config = dict(
    dataset='short read English sentences (LibriTTS-R)',
    subsampling=2,
    lr_schedule='cosine',
    final_lr_fraction=0.1,
)
Rows from block 5 of a small CTC audio transcriber, named by matrix and row number. Rows with one number within an expert belong to one neuron, the router's apart. Each number is 500 + 40 x the weight over its row's rms, rounded and kept within 0 to 999. All counts start at 0. Numbers have three digits each.
After each expert's rows are labels from the 100 clips, of 14848, where the router gives the expert most weight on average: "strongest on" is what is common among them. Only what is clearly more common there than usual is listed. The data: short read English sentences (LibriTTS-R).
# router: router (model.blocks.5.mlp.router.weight, 64x128), inputs 0-63
# up: expert up (model.blocks.5.mlp.up, 64x128x128), inputs 0-63
# down: expert down (model.blocks.5.mlp.down, 64x128x128, transposed), outputs 0-63

# expert 50
router.50:533512587533429515489475537534530540515441499464528531525418529508531471488447543523456563491522472462608479431579472489490479422497464498499477490550479524512491444405559470448524499483448502
up.5:543498512607482537523511548588464481522540502508519523490448529472512504500464502507479571514503539446517508464540559442473595494470481453462467420525499463450494440489546565476460474531491499
down.5:541529471452515473463451456529508483495546494540541475579524584549490472491489466511500528556520550579519525574551457570449527442541465464508455522498494495422500460486513501565474518451465466
up.6:437474501564524454516531479470480452508527469524492430502527557508441519467443492494540528445538560510474419549460499505512534595541520489469514473448492542478508537548500401531534460552467457
down.6:476527549527566447517466439465530514510498533511507484504603468484596527502396446494497510492504523420441464463431488443462519483464528530577499453497482624489480531583620524478496492494483494
up.7:488508560531472442478451486446497628533545483555506529468465530493465542512518511498417535448526497528464450460521526543419482450535495473495475502462549468470510503440531466464494539559423569
down.7:452558506456508538491471477502507531513590496581544415534507533489491488476431511405460523535475448491544471491535493493421534532407517516461495486492525516476450500522449463537559494497500451
up.8:490467491537500461529484443518468568556551518485493508501463523488472491508484542484437483525571542459446582468492501497451512506447544536587515532495492467545502543448576546509519512538638523
down.8:498518515578514542554502498529535532560511457547477518511508534482440512460550442478517554439525413457537527540514418454523485598450510513431425510577533514499438505504561545507530449541509533
up.9:552547514443518515545523482577532497532513528466476511468489460500544427561474565541464509503501473542544483433522509507480463546440558484486481533469478440567429469478529560427479482442512502
down.9:520548516444471486422506542525500479502535551543560543547472528514500444466467469461567427516508538516498500504415470497490538528520565495536486500523434435485444503510489470556467548493500439
up.10:492527567388529464612551506540439478468468475587447479546569502491516439561481456485490469532488511513491564547450510509499458513523525531445553493529533494498482487493490478502517534492463587
down.10:575488513530441539500486559547545505515479591529580474470422515512492563523504518522530541515506472525474465521468479492512541521495484519543482468444475460400504498462439456467454522535525513
up.11:498498555554565516592493526524569494512523479561479515499493526530498519503493511477462550487514557460509507548459539439493544520560507443551533478551468509481545504517513437473490494575518495
down.11:485534524450581542463482459496473442518490567523590451548525534526533452563498500493510529499570472553518436573569469592500516552482486460552426496463539482422497508506502450496439534434463479
up.12:536556528484446510460582509567507433523547535544534482478473555456511499500480488478479540469487541498526461483554552490478507504489488539509440453491521432428483443540500553551390565392556476
down.12:560504459473381518487488555490504470512484517506561433542482531549531495461450440596540525506547521449451522515515458504435533445555530485499525566525507456469453475531550566515475541447516521
up.13:532447445488470495460450524426556547494474529468499481515443518566482502453494482496494477461449502468519477505468603444485529440487445444508520502490466556451560504569531532508521525552582476
down.13:491501525451537572503486497489492524500510498465440516526547423456556536506518435487502531501555517432580486511569543453487543430446495440408501471513437519510554500476491504505554447468484521
up.14:463482618486507530460488505590474492456485536554552502481446463487560440530503512515465483525469504536507499502537447482436474513466470562440526530477510453515463510502539453473418499427574539
down.14:496490503447440496461532574515488532525539529505545456474523607535464470462396467527562527464523528508476495465430462446487504580515531519488455460474464461433391511519533547505505493491504504
up.15:497515528419540464465500536538480501489466518537525503489525449437540447527511441547491532486543530569515573443556436479481476553511500544517492454442548439559478488525493438522573552497514478
down.15:544460497439434504494507548382453518516550467567519477450483492552473518489469483514502472482510556464373535490380545471442447518494538493453525503509488504471458465545498479503431491517442556
strongest on: the word "said"; the word "he"

# expert 5
router.5:462504439569549487429542425490506442493552484470440476455481516490458570517487544521505514395524537496555567578564534443537462420514517520524506466475517508489541493485453466498488482536495528
up.0:507568456521508449566533475439452459488512554463392547530523535473530531511503545483485565506560558554556517550564541503465481494535518443541517485428519401440567399513486505516456436483498489
down.0:471490504562504518491496423469527483457471468533546495503521450498480471483501508474526523422495502528514493454495542470438557436520465548495545475464552490512496523510483483513513577508567528
up.1:511535509538492536469496554504534504493546453530508505538504484442496490485503508514529509407499472463425543419451411501476535548504496486430518496540552540514521470512431484480538466548503499
down.1:527486529442523446473508547480535506509422487458538458554500523485481571463505490509571482515457473510523548445498503499567446560462508454526474528543517538476436494456508470457540506423411451
up.2:443513435505482529488570489590538531524480493478499520580490513458453514503528487485504474500457475529491472467485565445554528493525550551511455437501494519419482572543550525534518528432505546
down.2:488544413530546482482497546461517527472556560434499558494477511481479520473539546531484478486465495568558528443532491539462418512503457466528513540557528484498558522524448467478447438503443475
up.3:547461505504450483581584499574477460497496473513514519554533440546500558485528494432542473491505467470448475504469495543504534518584446484480521535506582527564514446477445449498478486477470469
down.3:511505511585514461480586484521441483470523465465440471502584503567483589496474429504558528553541482482478504441528460493537524604455501459461546478524551509500519493468527441506494527526487501
up.4:438486492443488413525521499480533459503511507497603501510494503484485564458473495478475483479528465559504493401546504451480513574509519461548485431487563583511551476559499502405522475536516559
down.4:478533496493519517452451478413464507520454476540516549518512436483488483416477563491501425562474481525530521533493502549510477486470508486505484545474551466548559472475466502563497472515503471
up.5:492528491521513482465511553457549494458508485553510436479478544437549490391478488491426483548463491536504465491472491502464470488517585463433487538516434457493442500570542548493509498470489546
down.5:495446553484477503503496479454477492506546475475531407554458523549500455478557467509466416584541549493472460461471509489456527573497525460539481478410540489524487512493480489502517575542558443
up.6:507489492488520485472561433543481496458469556434461596529518442435563458469533513524478482503520552513522545523540486429558584485432501431538540452492493435464490465500476481543472542516518579
down.6:471472485556523480532521413461443529512505485546487514528447515457539555499550504484520531501491466468519540466525541492494449485524463529496462480530501520522462456465509557472479460469545470
up.7:447530527538502467499452500472489515587575538502455471451400552499486493490464580521499500508569478568486492556566512465531502504523526475580536476437506439451523505471521540529436544490428449
down.7:502571511546497528505510495502569527501512466467483550468486392506556519538541584523485545444435521501520458482479548476467573472523522457485526446495512468479531491515419512556572483496473542
up.8:451514476552579509437520546479503504478496512529485528506506455496535526464475429504401506533478530443477506545486503382513533543471588481460514511521510487480504480544474560528571550506552553
down.8:504419518498501483487529457541490509427445539538481529537446534534515481519496480538507467510560476466506525419567546529504433525472553494560490481497447500541533551404546555490439495521526480
up.9:452497504439565464510432551474540541549513480433527583468470495474496523437512494498505554513471504481522462505520514551477466513487504493470467573516442588430440569535507488542538496571454448
down.9:537509517510473546516502480437485446479452491450517509536482486530511532546461517482473510457473535493578508498456501509479464529505452506455496417496454533435419538481509438452587506416436489
up.10:432557491538491465508532454509519468563528568494450537416430551426497515518449552511502508523593543514530583482528509492499543507535552561553512471449460458494501544478519523509503568536511464
down.10:507529464579512474536474458442523513539486458500511554452535441492481528537565502514497559432444507487550583564485538540417503446518521479485502494435561502479544529564432490502552458527510492
strongest on: the word "i"; the word "my"

# expert 54
router.54:474561443506486509464509474556525462534471420479534541491482490526512418548512528491469581444517484550508504509591457519558524452465449506554483572482509476460527486549571472471477573505435487
up.5:479467502492491547460531560540510454484558458498554399428464471530467424527473506502496511406516505455563428497485524421507551472500517488470534547493475527538479517455582421474558489523492535
down.5:461454487451515522547447532493568502545505558464505525558527347530520557477508454542492497500510486484500542488483574461500568508532519455484499528578528554470451531533501503535540474543501540
up.6:474480470505539551563491450427511385499549491504497503459541517513570495578534462492508534461551489565488445453484453480462483500475488531527443565445493460434474483449505527483490541481523509
down.6:471555414507503542512450460581556506493494503536485492460511484516559494489550459505575535466526466496508554518485481576476491458488577451465503481508475468489469470531454550486532531529556626
up.7:530496481486433401493474443508463522515450552555441491560499533527477524557500507576478549506525572473480476415473537457435553396450464466515526516566551465533536494506539467468536553588492494
down.7:510517496456503518467507552476447424543537483473542460488486579523470456507531467513513463430536529504488527507521545496604472513542512491444475449503592464425489558518470476470538480521458464
up.8:487510485463493459501445441545456476488450484542551493495570516457512483514536570487513503537441565519487543481485406507416528503449536585523427487456573469502488510518427515510560523535457499
down.8:502450542456544505536459506503430490466500545478470446515502496454534497557429490502468554450516467554490426557535603529531430521480462526457533490445484485448451484476489438554489524522488524
up.9:560473518496460507481541446521441527407505527496481547529555518472486594476452505500542505552495531539525479500509500581510515436493528490488539483483500513561571476490555422538457448463489514
down.9:471496452513467534446494483522543490473459555464515537468489424449547569492457493471518520538518540508502498521560491578553491485517430504497501461426527503489535446432492491447462553463552426
up.10:576534488506550500510502485463484449440550532419487527429472445543513485488565523605513531471499578528474439495465441476501455472472498507499552545468513447518497554507476462505425471508509482
down.10:494505478496501492499520479518625533437545553486545498507464453490479468497550475509551506434542559492430521535497441522452444546566471480480588470525523479501511537547442555512518533522540492
up.11:488471534490429415523588488540546581489514530491458560549519536411490464476467500467506468539479470489452551482473451505538513476469488484503469419498460446518444425560576524531560456460542535
down.11:473469459542541533534476390442437423576452522509514501494544520440503578533491471442506526522443505506490492465506452545535486573537462551454447473483487525479511453432483500519448502547492436
up.12:606501477469561449523544534492519437508512522471488517465483420514514452569540493520550493422531459502434456466486427490501438536527440531539481518507497498459403476455491521496512567494550435
down.12:480495490495492458487481507538550527436549473492506488483536477496521540489514511458536453455480500415475533503422500451429501529485555458465486505507546420503466512573407523505507538561541539
up.13:551491503509487524492510460483539556481559508496470500499502458451404470487517530477505557552515514501501438501487533499560552495418473475515465492477488489507560502509478504522519488475580536
down.13:491520510508526578480489539511463602559537489486467463557532597530447446509533515534414488495493456523455474446534483553488456505482532487546497549451506431501549544426504575502597495493573509
up.14:509491439521476495532536490561495510464450498513498513540491548535544491534558479526514514422508548425587481542493569435455581411565457457486508417454605503514541467582493521480523516527486554
down.14:470509515504496499489517556497505494484462503447510515540550553475495537540441388516388515476518554530542538532505544514575499455521444499487432503497573561512535450501505483498454508510445509
up.15:497491570553464463482532529525535548497455482508535478549529471429451511493472516523449587463518559464523584476515547391524497440509473479464503467518561496496448491464558537495602565545457464
down.15:517540551455512514488480530434471491563504531478520545503583477465442524502540473583450455513458527477516588453518470465476527558521459539457461512540598492440454473557516446540562425483533506
strongest on: the word "to"

# expert 35
router.35:475505563447508528451422502466511432478444519523501475514479464569533398534532448478537499549546562476533472553456523508467573471537512502434538452564441546522527439570531505472477481461516547
up.5:499526487427532509537482531471435460487475535420502543576486573492507594458513499552441498483565506519533446422495503495489522481497463468505479518493461485500477481443535560482535485512491521
down.5:498490474520536515506494455448512486504560525448449502575530515498443551522539410450474547494551478482473558477516488445534533425493455440551507573518521552524539571509482522488450501480495595
up.6:466466488505464483463508493504548500523491502396489529520553416433468458453426557462471557440558522512497462451508523452530457600457496484463482450481445459486482569521480496480447472541505525
down.6:447515462467517494536495536421458486536494512500558494588474487525463486485461538519454492491530476543486520485507476492564491576506433392526538529472434499498508569474547583516494503509504476
up.7:490539461505490468523492514513430485379531511442491518464574479512454473501462484548505504465434480488510514439474461521573484493463514539487552472560499516508517492454521520546444571439605512
down.7:558485510467532456512515518478543536483544490421527486510486479558487452428492562568533516529543499521509535418572466473622443562478472534478406561515534464561506533522487512461484534507584455
up.8:478440492510516568474528542548524512545553502469554609472490565503481467438457509490514519424502496544493573514456524510551466501492504468452466520470481560533465472485514439510490485428523597
down.8:508517512472485516538483478587545509438488504461459411461527518454493454488528513524555511457532448417512452440464502493458475530530456524504542478481554561555549490475492490513556551513536520
up.9:453508596430573432538465472450406527484525485521484480560498542562470447471529478580514508525500495518529450463485451541514538524507495521517489474448456546489515502544546543473426554491483483
down.9:514455495527443436503572530491472515541494451519455547540467479501428521480597537518463487446455480541518531512520501519571526521502532534491491521475517547513486570530439449485449500424498531
up.10:535462561441495479442433502447497419477447495553470580543467506470590479501547527507485533453530492532469478516504467523483607465536526517508512487491460484534459503528538465443464446479465522
down.10:510530531543447442528503466545477490481395493473427513458507551515455503501549464513500450512475476481519527498503434495529491483545550463497469576531493458495475540474416443468477488461495568
up.11:444540576525497536511477457483526491475507587484535445484439466538574434587549479502464548533452511522519529552488514485529510467459505502510488522550534540520463464541536462474505569480521467
down.11:550521545500429476432462493542568541499537471491485532449480508475506455494513469464570437483475524451479482473453518495452505506529507452466540469503487537535484426494460449518522543477467489
up.12:427478457470526525569438558537481485527482512413511528504533515512509487548483537480497579462465432507452526421604414528478447529515487522468540488524427479540526413454550521540506536478440470
down.12:443458508516510527487444437478478510547548473438488512544547509483459476485450481500480503500497436556517514474502447457555425502469498515517487571535527487526457514455506581441460520552546429
up.13:520501519450507514452462491401530474435445492598530474516511487595503463522496509519452562529505509546480462572511519542511546445459502424468494500484470454499454541520540502433454417459509513
down.13:549510505506471476534482489552515476446497563532439488538455543461488562514611505583512519449480470456485503502488440520496476493536495527506500521466531446520501496550453460471507495457470514
up.14:459548530434489531476476515438496492526460455602500560534492515471549440510474530497491577508461484472485492479496511438466509529523492505505528430450468547493530506531507443476560430520415455
down.14:450505434570484537515520543497485469504464518525441560508461468508508490471514445498494505489499489555512579590520461531550539526492571466488473559503512470495488532537423469387485429467502603
up.15:502535486489516483495567474570569487554514524486461500483440448476528490477545454545543492486518534496406439532457460551474494482539470483531486516513506406485451452458488472459531515517528561
down.15:518465513485458450513515506564563496507541503466474459432455535543487476474485458504495510386492465452444509495548434545580485473551562446495526486479511447536587455466535552558517562536432481
strongest on: the word "you"

# expert 16
router.16:509458508481525484457511539520500485506563499552475487535508559413449525527538499494524501512512551471430473564520559498448437472455548478491440513421539543486509417454542512555563476460473494
up.5:495488483397464461479485494494499490461516517424557490536488550477569552522524510558512449494550506497548474532463498484522492427475458472532453528503412509504488454478475455552454562468495506
down.5:474602517539564549400507490515479448485482484542447554519532460469519505496510561480443564479499569510519513579498472432469483568513525518488563512473583558566515538547466444515478483496464550
up.6:534442495461534497432482470481507491545501474437522479536488553557538407456517490585504434534530467526447542404523518523468495441463487472568450549489456480454507539519530538471516463457432519
down.6:451530581538512481472454434504521521438505551438497498478561453521504556491476580542542491450487571489543509535513506469443455535474490503496582503544589540532520521479462485494536551500505357
up.7:499521486448497441575505446453465467448496506559605477449477600435446528511534455482438492464482534503475446552517500463507513511575527496466548514496427478495510497392469495495556532508504470
down.7:513528550465516552510451594523494479525486399506474534418537487468506491514453512412471529526468397497557499486459439487537493547505546485514483501447515486478479454488452448429489501479504569
up.8:565572567527514534463479506492542531454457526476471528483508505574501527464485506447448458516467516509567478467505551442460478537518466520557481574529433527469480546482522549488543433553430448
down.8:501407489506475459500482501550455461464527482494466545601451494404438466458458439505535539487443497546465433498478515521471496501487454468446509455458450541505589524542475531581518489520489486
up.9:509506536490491492529516493490485442519551510557474449509484520477505511493560497539529487485567477430420471505500486506439462488463539487478449565441531547475501447434484537389515440468590551
down.9:464488575521520585560478489437518454566467531506503448485533449486482537550395549442553470521502545451493508519402510461464530492511485614557482503490525545492421448483495462464583518534498452
up.10:471527482569497577503500480508455468433471527445407486495441548481537464545519485446525479495477518508452477559492496595457475443498600479488492463488491448494523513523461579460535444497509526
down.10:499467547466449509522466508466454448526505483474473469496493495555497566562506443469461456539520515553532546469500492501522528523494470598488533580465481533481540493456512449580498530511480427
up.11:489524517439522460536517454514511445528441435580567414402544473426481472485477498496418552508560509494464450492522571422534466483519549523528524554467516562484459510482486516478499517542496493
down.11:472517520542567586483471502508501480494414490557497515461512499457545487521560485429494540491483412468562514527498482523491453507510542496525440485441507530434476417497459472432552472518561600
up.12:474520482543549539508430444535472489435452446571498520443557497482460530540495467434522542468461522484513525519460538432468459402557589524524536431490494501477489518445472499475496506588519555
down.12:559514462521526486524443534578458466491478475537463525468480521527544459468514529548521496525472421498527547597475451436538580490537509500490466475456530571472446449543492524489453487478598524
up.13:528479530544474505443441475406536488475505497504564554498524532539494477497485549499514526517496514500441532424564567529477458407523416431557490496430561508513487511509543488472484530500473498
down.13:436460481482554488456505461536523518464449546444532487501561538492441552530529524496592483486513470468534443570438503483540496429525420531549524484546562497454438403498481521507524447502528495
up.14:510538561516479542505569468479410505463537510643492489497497496403461523521516542501521570489532530495499478525511459490443492545485486500492495504509557456444534461479438532439532464519546524
down.14:487494494507453600564475530447493544562504496488536467497475492439485500497464492492575504516513538468524476511481498467503530445475509554441398512488577490448457426501525524433532412486523510
up.15:503505502475526517483503550558506478557468531497492458491426561519531428506511489550489486596479484460426616532481477513553569497445581513483456471487518515491493501465495485517503440462520493
down.15:444447602576529521517548515410509527468468449493504524452497466500492554471481585452433444470513575525574535484442497502515531566495567518511550521494537483521489538429459437522581542523485466
strongest on: the word "for"

# expert 1
router.1:562565517444469543464440506573554549441451508453470536469523479569568490499453514551500519468532516501514579512491578542509511522563476440488494448529472479446445500596442555459452454530576457
up.5:472478432535473507504534563530500458454483486543577517452534493533455498434551493560490434451495472547402507480520509391540538491450441461502485512488547488438519454464438510562506526496549455
down.5:506545464478585555453489451549469440509424529492498580445479553452572516459512456458531555483519444527555570488500478451363504487529490452512470507459515481460467523583497555596499470566562483
up.6:543499532481515521467495482470522522568515481536499504513463582452467449519485489522519531549452441501479511551464430528503472473479448490462498579528507463557488516490402476450483465478462434
down.6:518557519472463509477500503510442426402511424565497518530534526504561543536518475563469475598430437529525501489506412532555526510463428598501537469547456458506470531506472536480466488531509492
up.7:469535501538501518497462560491476523527518510546475521437518490480487499430466481462467561427538514547592470500508511467492519441466577547543479589434541511440520538499505539550455516450467453
down.7:467500478540478459570475492481479474526611490509544485459513470545514467497467447583524504565497447499500530453461520417522477447533523476507454552489461477471507464528474538554505395487515561
up.8:580510453558533508527539543485505546517567527417513402458513537468466469473504547498579497512465553537447443563510567473571501484469511523509574548530504478564483475458515494595505527526463484
down.8:556491524508498536473505481511520500459536565479537506482501449513483505481449518423532397454524445549508483600448556467434549464482471573490539535479526445487440525507446491468539506449441482
up.9:522513471462558479506529474454456566474516484492558485526519521495484498486493449462498389487433525472489525541503502549597447464531495536520513552591449500497467509488489524553565562500458489
down.9:505524477527405494432500537481510496488512471498525471510511484586481476489488553540550522433506519473545498474447510428508566524513551507417463474439462523483547490411397445497499471542509476
up.10:467456526563436550526540510463509502558507540557481531523499454435417523454403504547457458551535396496550505518535551521477395522561505433504497456492506588505574538551515504494468553521536506
down.10:465448450491492505452487494505539446536473503482503517537509444460490511442493468394512477470512433492547504542540454460517529498505522511516510539600556500614498480463463543505528483507442525
up.11:509497493476498424459481450534532520499528567508521491456564520504483458458423488533499520446584536460496496522534514555507449543453532474450544544544469486440499422576439486500520481462483551
down.11:533424503552493510478474533523508484509482487487511518491433520449459460550517461460478542472483443497459458463513516602521521562552481547540519539511455512462507557454514486454541512526395497
up.12:443517497468444519409481544460478514471434527493467512418480498482535531456479460510548517485556452525495530553544547470512499492527427454510548512528470493503418444514476473415463468492525468
down.12:434533486516498434510469489556517489520451492494481464474511557480575523589518411443450447495572464536513450474540502578490498549540472539448481548474509568463518534560552442493444498488482443
up.13:561481458486555470490508496536500475476468645503467525427471568474547573526528456504538513512494554522456517500522608495454462508561536440491494499485479497474461506539518565451393482494535567
down.13:472476476485591523538428388524525467484492495514532488484519558536445537545506503394461488469441454542495499496506512499501578546509543568451501476521488592471511520505493475417553474495475493
up.14:504576444520457507472554545446542498508580497472479463469527502551488502544517487502579526482486441510418532507506513516563423487528509529552521495559546414489538477566424523409462471415545475
down.14:407495531500551547506488527501520432502519537486487469480442532455516471614470399543487455442544479527515507439473453528475488534418526515536530525524489540503475537487440508518578509505438498
up.15:474513504479534499516535455523438495412407550482438428499547469501485521519478413512531559455518527471471467568482545430480478561486483487480523479501473516432536480502520509507480464550577492
down.15:416486476487514516481451457521528480504469469499451447552413498483543543466496416432442567499546468503443433497488539499522578524407521559489492494481500475440537497492485428496617463444485460
strongest on: voice: male; the word "said"

# expert 46
router.46:539490535476495476491547546538509513564487498523515524526551442499463477437547554469524463554529459487488475533490523499523563553475389470561463466463542536532484512521481449558456616515482550
up.5:479520491494497513453519494481458524540541484518472434553483374526478497459605491443528509504534520460430465451480564489414557546495457442490477533554489503481492534538462474487512493576483531
down.5:458534428448468558524529546521417479487510451553508461521450536464453560503505534518551503482484627550568483561527476471534523530476512512460523456478488441481536535511452495546507540493581519
up.6:515584493481444520459639511487491426518505550469463455483576462493490577489496494482460539512506466538528543524560503457530562495461470413438492491502533542479469497446456509506558567479518548
down.6:562549508417513466505534428572514437528491464562498513489516422480491519498501518494478471504513584562573459517521517545503490465474469483535556552481389556472474527458518538524552536483561562
up.7:521548510513486530541566465496550475440505508490499443511574483518450577525454498532468448569422569518500426443498466508529498512507516502547478528485527553487489473435517481487480520519518454
down.7:634483547435461515545503452533553526538484442532463525538517444490521519462507543460473462446500511524466446458523557555510532431489511448521467550487513472519532528448472495442506425495571595
up.8:495452547483545484520526517466528508469464457439470520532507466463492550514535508452474519512528448468444573540611548578501433483465439481516496463457544551547521534483511492546540518492438520
down.8:424533428476529530500524535514468557430496470425507476538486466572494524462462432496509465492540464551508503553454508502520537502455621588521420486468502477444531535453480465568557526553443494
up.9:442538500547510585462545463507468496509430500499525466511528476522608522503608467476456494530469546446513527515500550486454554428486500511465481569548427458450494502495452484457514471466521516
down.9:431551489519517545500505500408453399501510451548505528497524499566495449462487484485419517517549504504426534521478456470437571443498574460504522490481476521481588517537488482476501495472511449
up.10:497487494531480485546522547532411551539541503538465437612525541521487541496597473468459421493497554496499472536543567538509508542487499500455505433444433496515497526538550448565454499463534552
down.10:455478488505522449551528513502490525550562463506522439544492409443516448545506533521420451503547458528488483456426499464440533454547490527452504514556521550515566458529571463530516498482544450
up.11:522424472430444513488474459540507461542456469535507464541509536483518514546545539476470539512472440532562460516438465592509490556482466518549506502540514495458511493509504520472454557406524490
down.11:533553499449468496443492541586550497512588575536465586593475410465527529496452501497477493439550474517528547456556507515519469439550464511513563491549469468478484452520488474528448483511501482
up.12:475506593569506491457544505484480571495517488474551495492484400489473535474561507534516506505460541421494599404503497504477476487554445460455538464479497511510501482496471522436547569510425529
down.12:456519468475491568518496533521452505487512420537507474538515476587485560464504519438530536433490561526532477566470479450481613516462536559534482493514491461453545492468447513468508462454501548
up.13:408525504473544448438494581427482518525536473498524554509450522492455483453566496461499484404445438491456498564473492433452460501475497531532534444520550507498552479512580494541500504497439457
down.13:510560528492497480472433531490497498461533582488479488493499461452459469493495523500444533566559481516532513452462436536510583457540472467516561519464496542517480561569530457500482508540488499
up.14:513495480486553442492550482522463474465482432514540502515557513530475542506604503548543506491552471443482395581541500432577532482482438479496554543502511559462511454525548458505462530512470470
down.14:588538519457432481494452482564570540489531555499457473496531432484454556516492584552496498534588462520528467482455502568533446490579478454568522519446482485488516529470517488450575530543529465
up.15:371543507590538454532518492541415484398519495515467449461542511503494551503496512469536562482498541510475558494524516552505499490565492476485558432509477454508560544493480508496494505547426478
down.15:477482523486533566459507441441439446535478398526531475494560528501442534451508522520468482468471470473483537494449465493551493535476531531503431468436543529548495487545530484514475569513479483
strongest on: the word "not"

# expert 24
router.24:513521501483480524508506504486539557459443567499467423458518458544475525473484481557502429487519430529466502579466530546476523542473549438446544456435560535538563398456404485468456441523581465
up.5:603456530508495504525515464539457520524504396500495558542395523453540575503535470482518481489516480538505484469464491493547410529490518551521559525536533549494497514488500509468418483422481495
down.5:559496505594486432472433503455512512501452453486518449418442461487480445571478488457527531486455585493476479544503563481449491547551530470522480486492489529567466526484457516504483517500499542
up.6:535546486525486459475573446532513513474497551491456459507533510589486473466483460538536506531546485441513527466569501490507496486544467450448562492502476406543503524493439515478475466545548504
down.6:480450502476592498476506461503441504506514494446497450502533598535531456520476504495507555479503459553535555475479574511499500548494521550538539490493447586508519520504559591398527516519454491
up.7:456476498519512540535442490505519446476557486474533535481432495494510478484510444518494413444433487564486456485511527556519490477471491560513452511499458519572527441565518534509538540516518427
down.7:482469508488463448545537503494529476584472546555504522506497456503536515466502477561491580511476643472645485553611456535493495530550523462544494475476510495513484494489488537605510415562497506
up.8:469465542497546499437476445532494514537534558480506511409421523529536554472499482492495494504471529551479559504480560465517458555515532498467410402515529437495530451469437457477480523410465545
down.8:443476497460587501552472433458497482478479501504463478439508493485468500442531424461520539572497468545465457548555569473514407480473533550559544534551532484469496501517559449459438456505524477
up.9:493510521557428529491507445486488541501492497452490425567493486510527489480486499575494470445466517478463511451480486514524460495458484564498580473512510462524535441470527462511490516375491498
down.9:533536482430523476526517510540539505500435537524413535464511538451551512549515516499473457459485560522522495427521487538483544429417480488585505515482421569487469497473509575536479510521489555
up.10:521483554570556457536539524528476450473451517501547488475493489560480537477496453504468555555584473507510519558475442513461510545529537403459494443496510507550497498470450516501431605454481521
down.10:478535624512529550526520520523542471496473565547504487494467498452514479500482459439472539577518482516500462491524508499540500507517543507541557459466564544570452497473565432467480503455430528
up.11:511470499500490530490519466432570455497459513493491380507537482524475457512541426341488525512586485570507448501557495506487525534511518507426459475546548452522503581502431460492541406543461552
down.11:503481509475426519541545481499475457529519518492533460479437601517451466461506499585546477462424476517457460481505452614492470501540509439492499488526537481497479521556448433532501465585466500
up.12:364487476545468509495401466512446514537490468480567480524524462562512599445470517546532507523562529477528496479501477518526478511520473437535488508530562502529504512502477531500557478525487473
down.12:507509499485475547548455447448418508526457536520498591502510460476395438433461456476480532422457472561469531471540523475483489612512413521448480524483441513474538476489499523551459481409511479
up.13:496551452542587519539500570504518532459496444525511614503559469489484461534477527451439474533496480467550499536505489531437596496474428542494471507525615545520548540478480517569497545465474568
down.13:586455462527501496520511517392452530499478461453521563551521531508443547487444495417532517513464486486539497491529484498518484560562533441546528556467482492462544551590571483470477513522531521
up.14:501494546513460582541495473443459511466428554485531506515524497492439442547506486431508490476508439375538489521529545505471460510518552435436439511582480507421506518528470474490484457469482494
down.14:482409524516507494520506429545494489492564466466431477539509505506517540506539495446458467519469402469483476516538546469471528546549543499399535485508523438461467505574496476483415534575435422
up.15:512538508511575576525515398511474500456506662493479560545523538477445520496486468525507493466456508466585402505443540524462473497484416456506512492504444504453530499546510527490501511505510471
down.15:433506534545452481467503552468523555482455478492488449523526528505492523578529480447453516513486448579481496493478519477455486453482606572559519524462475488496494516527509468521573436545557487
strongest on: the word "i"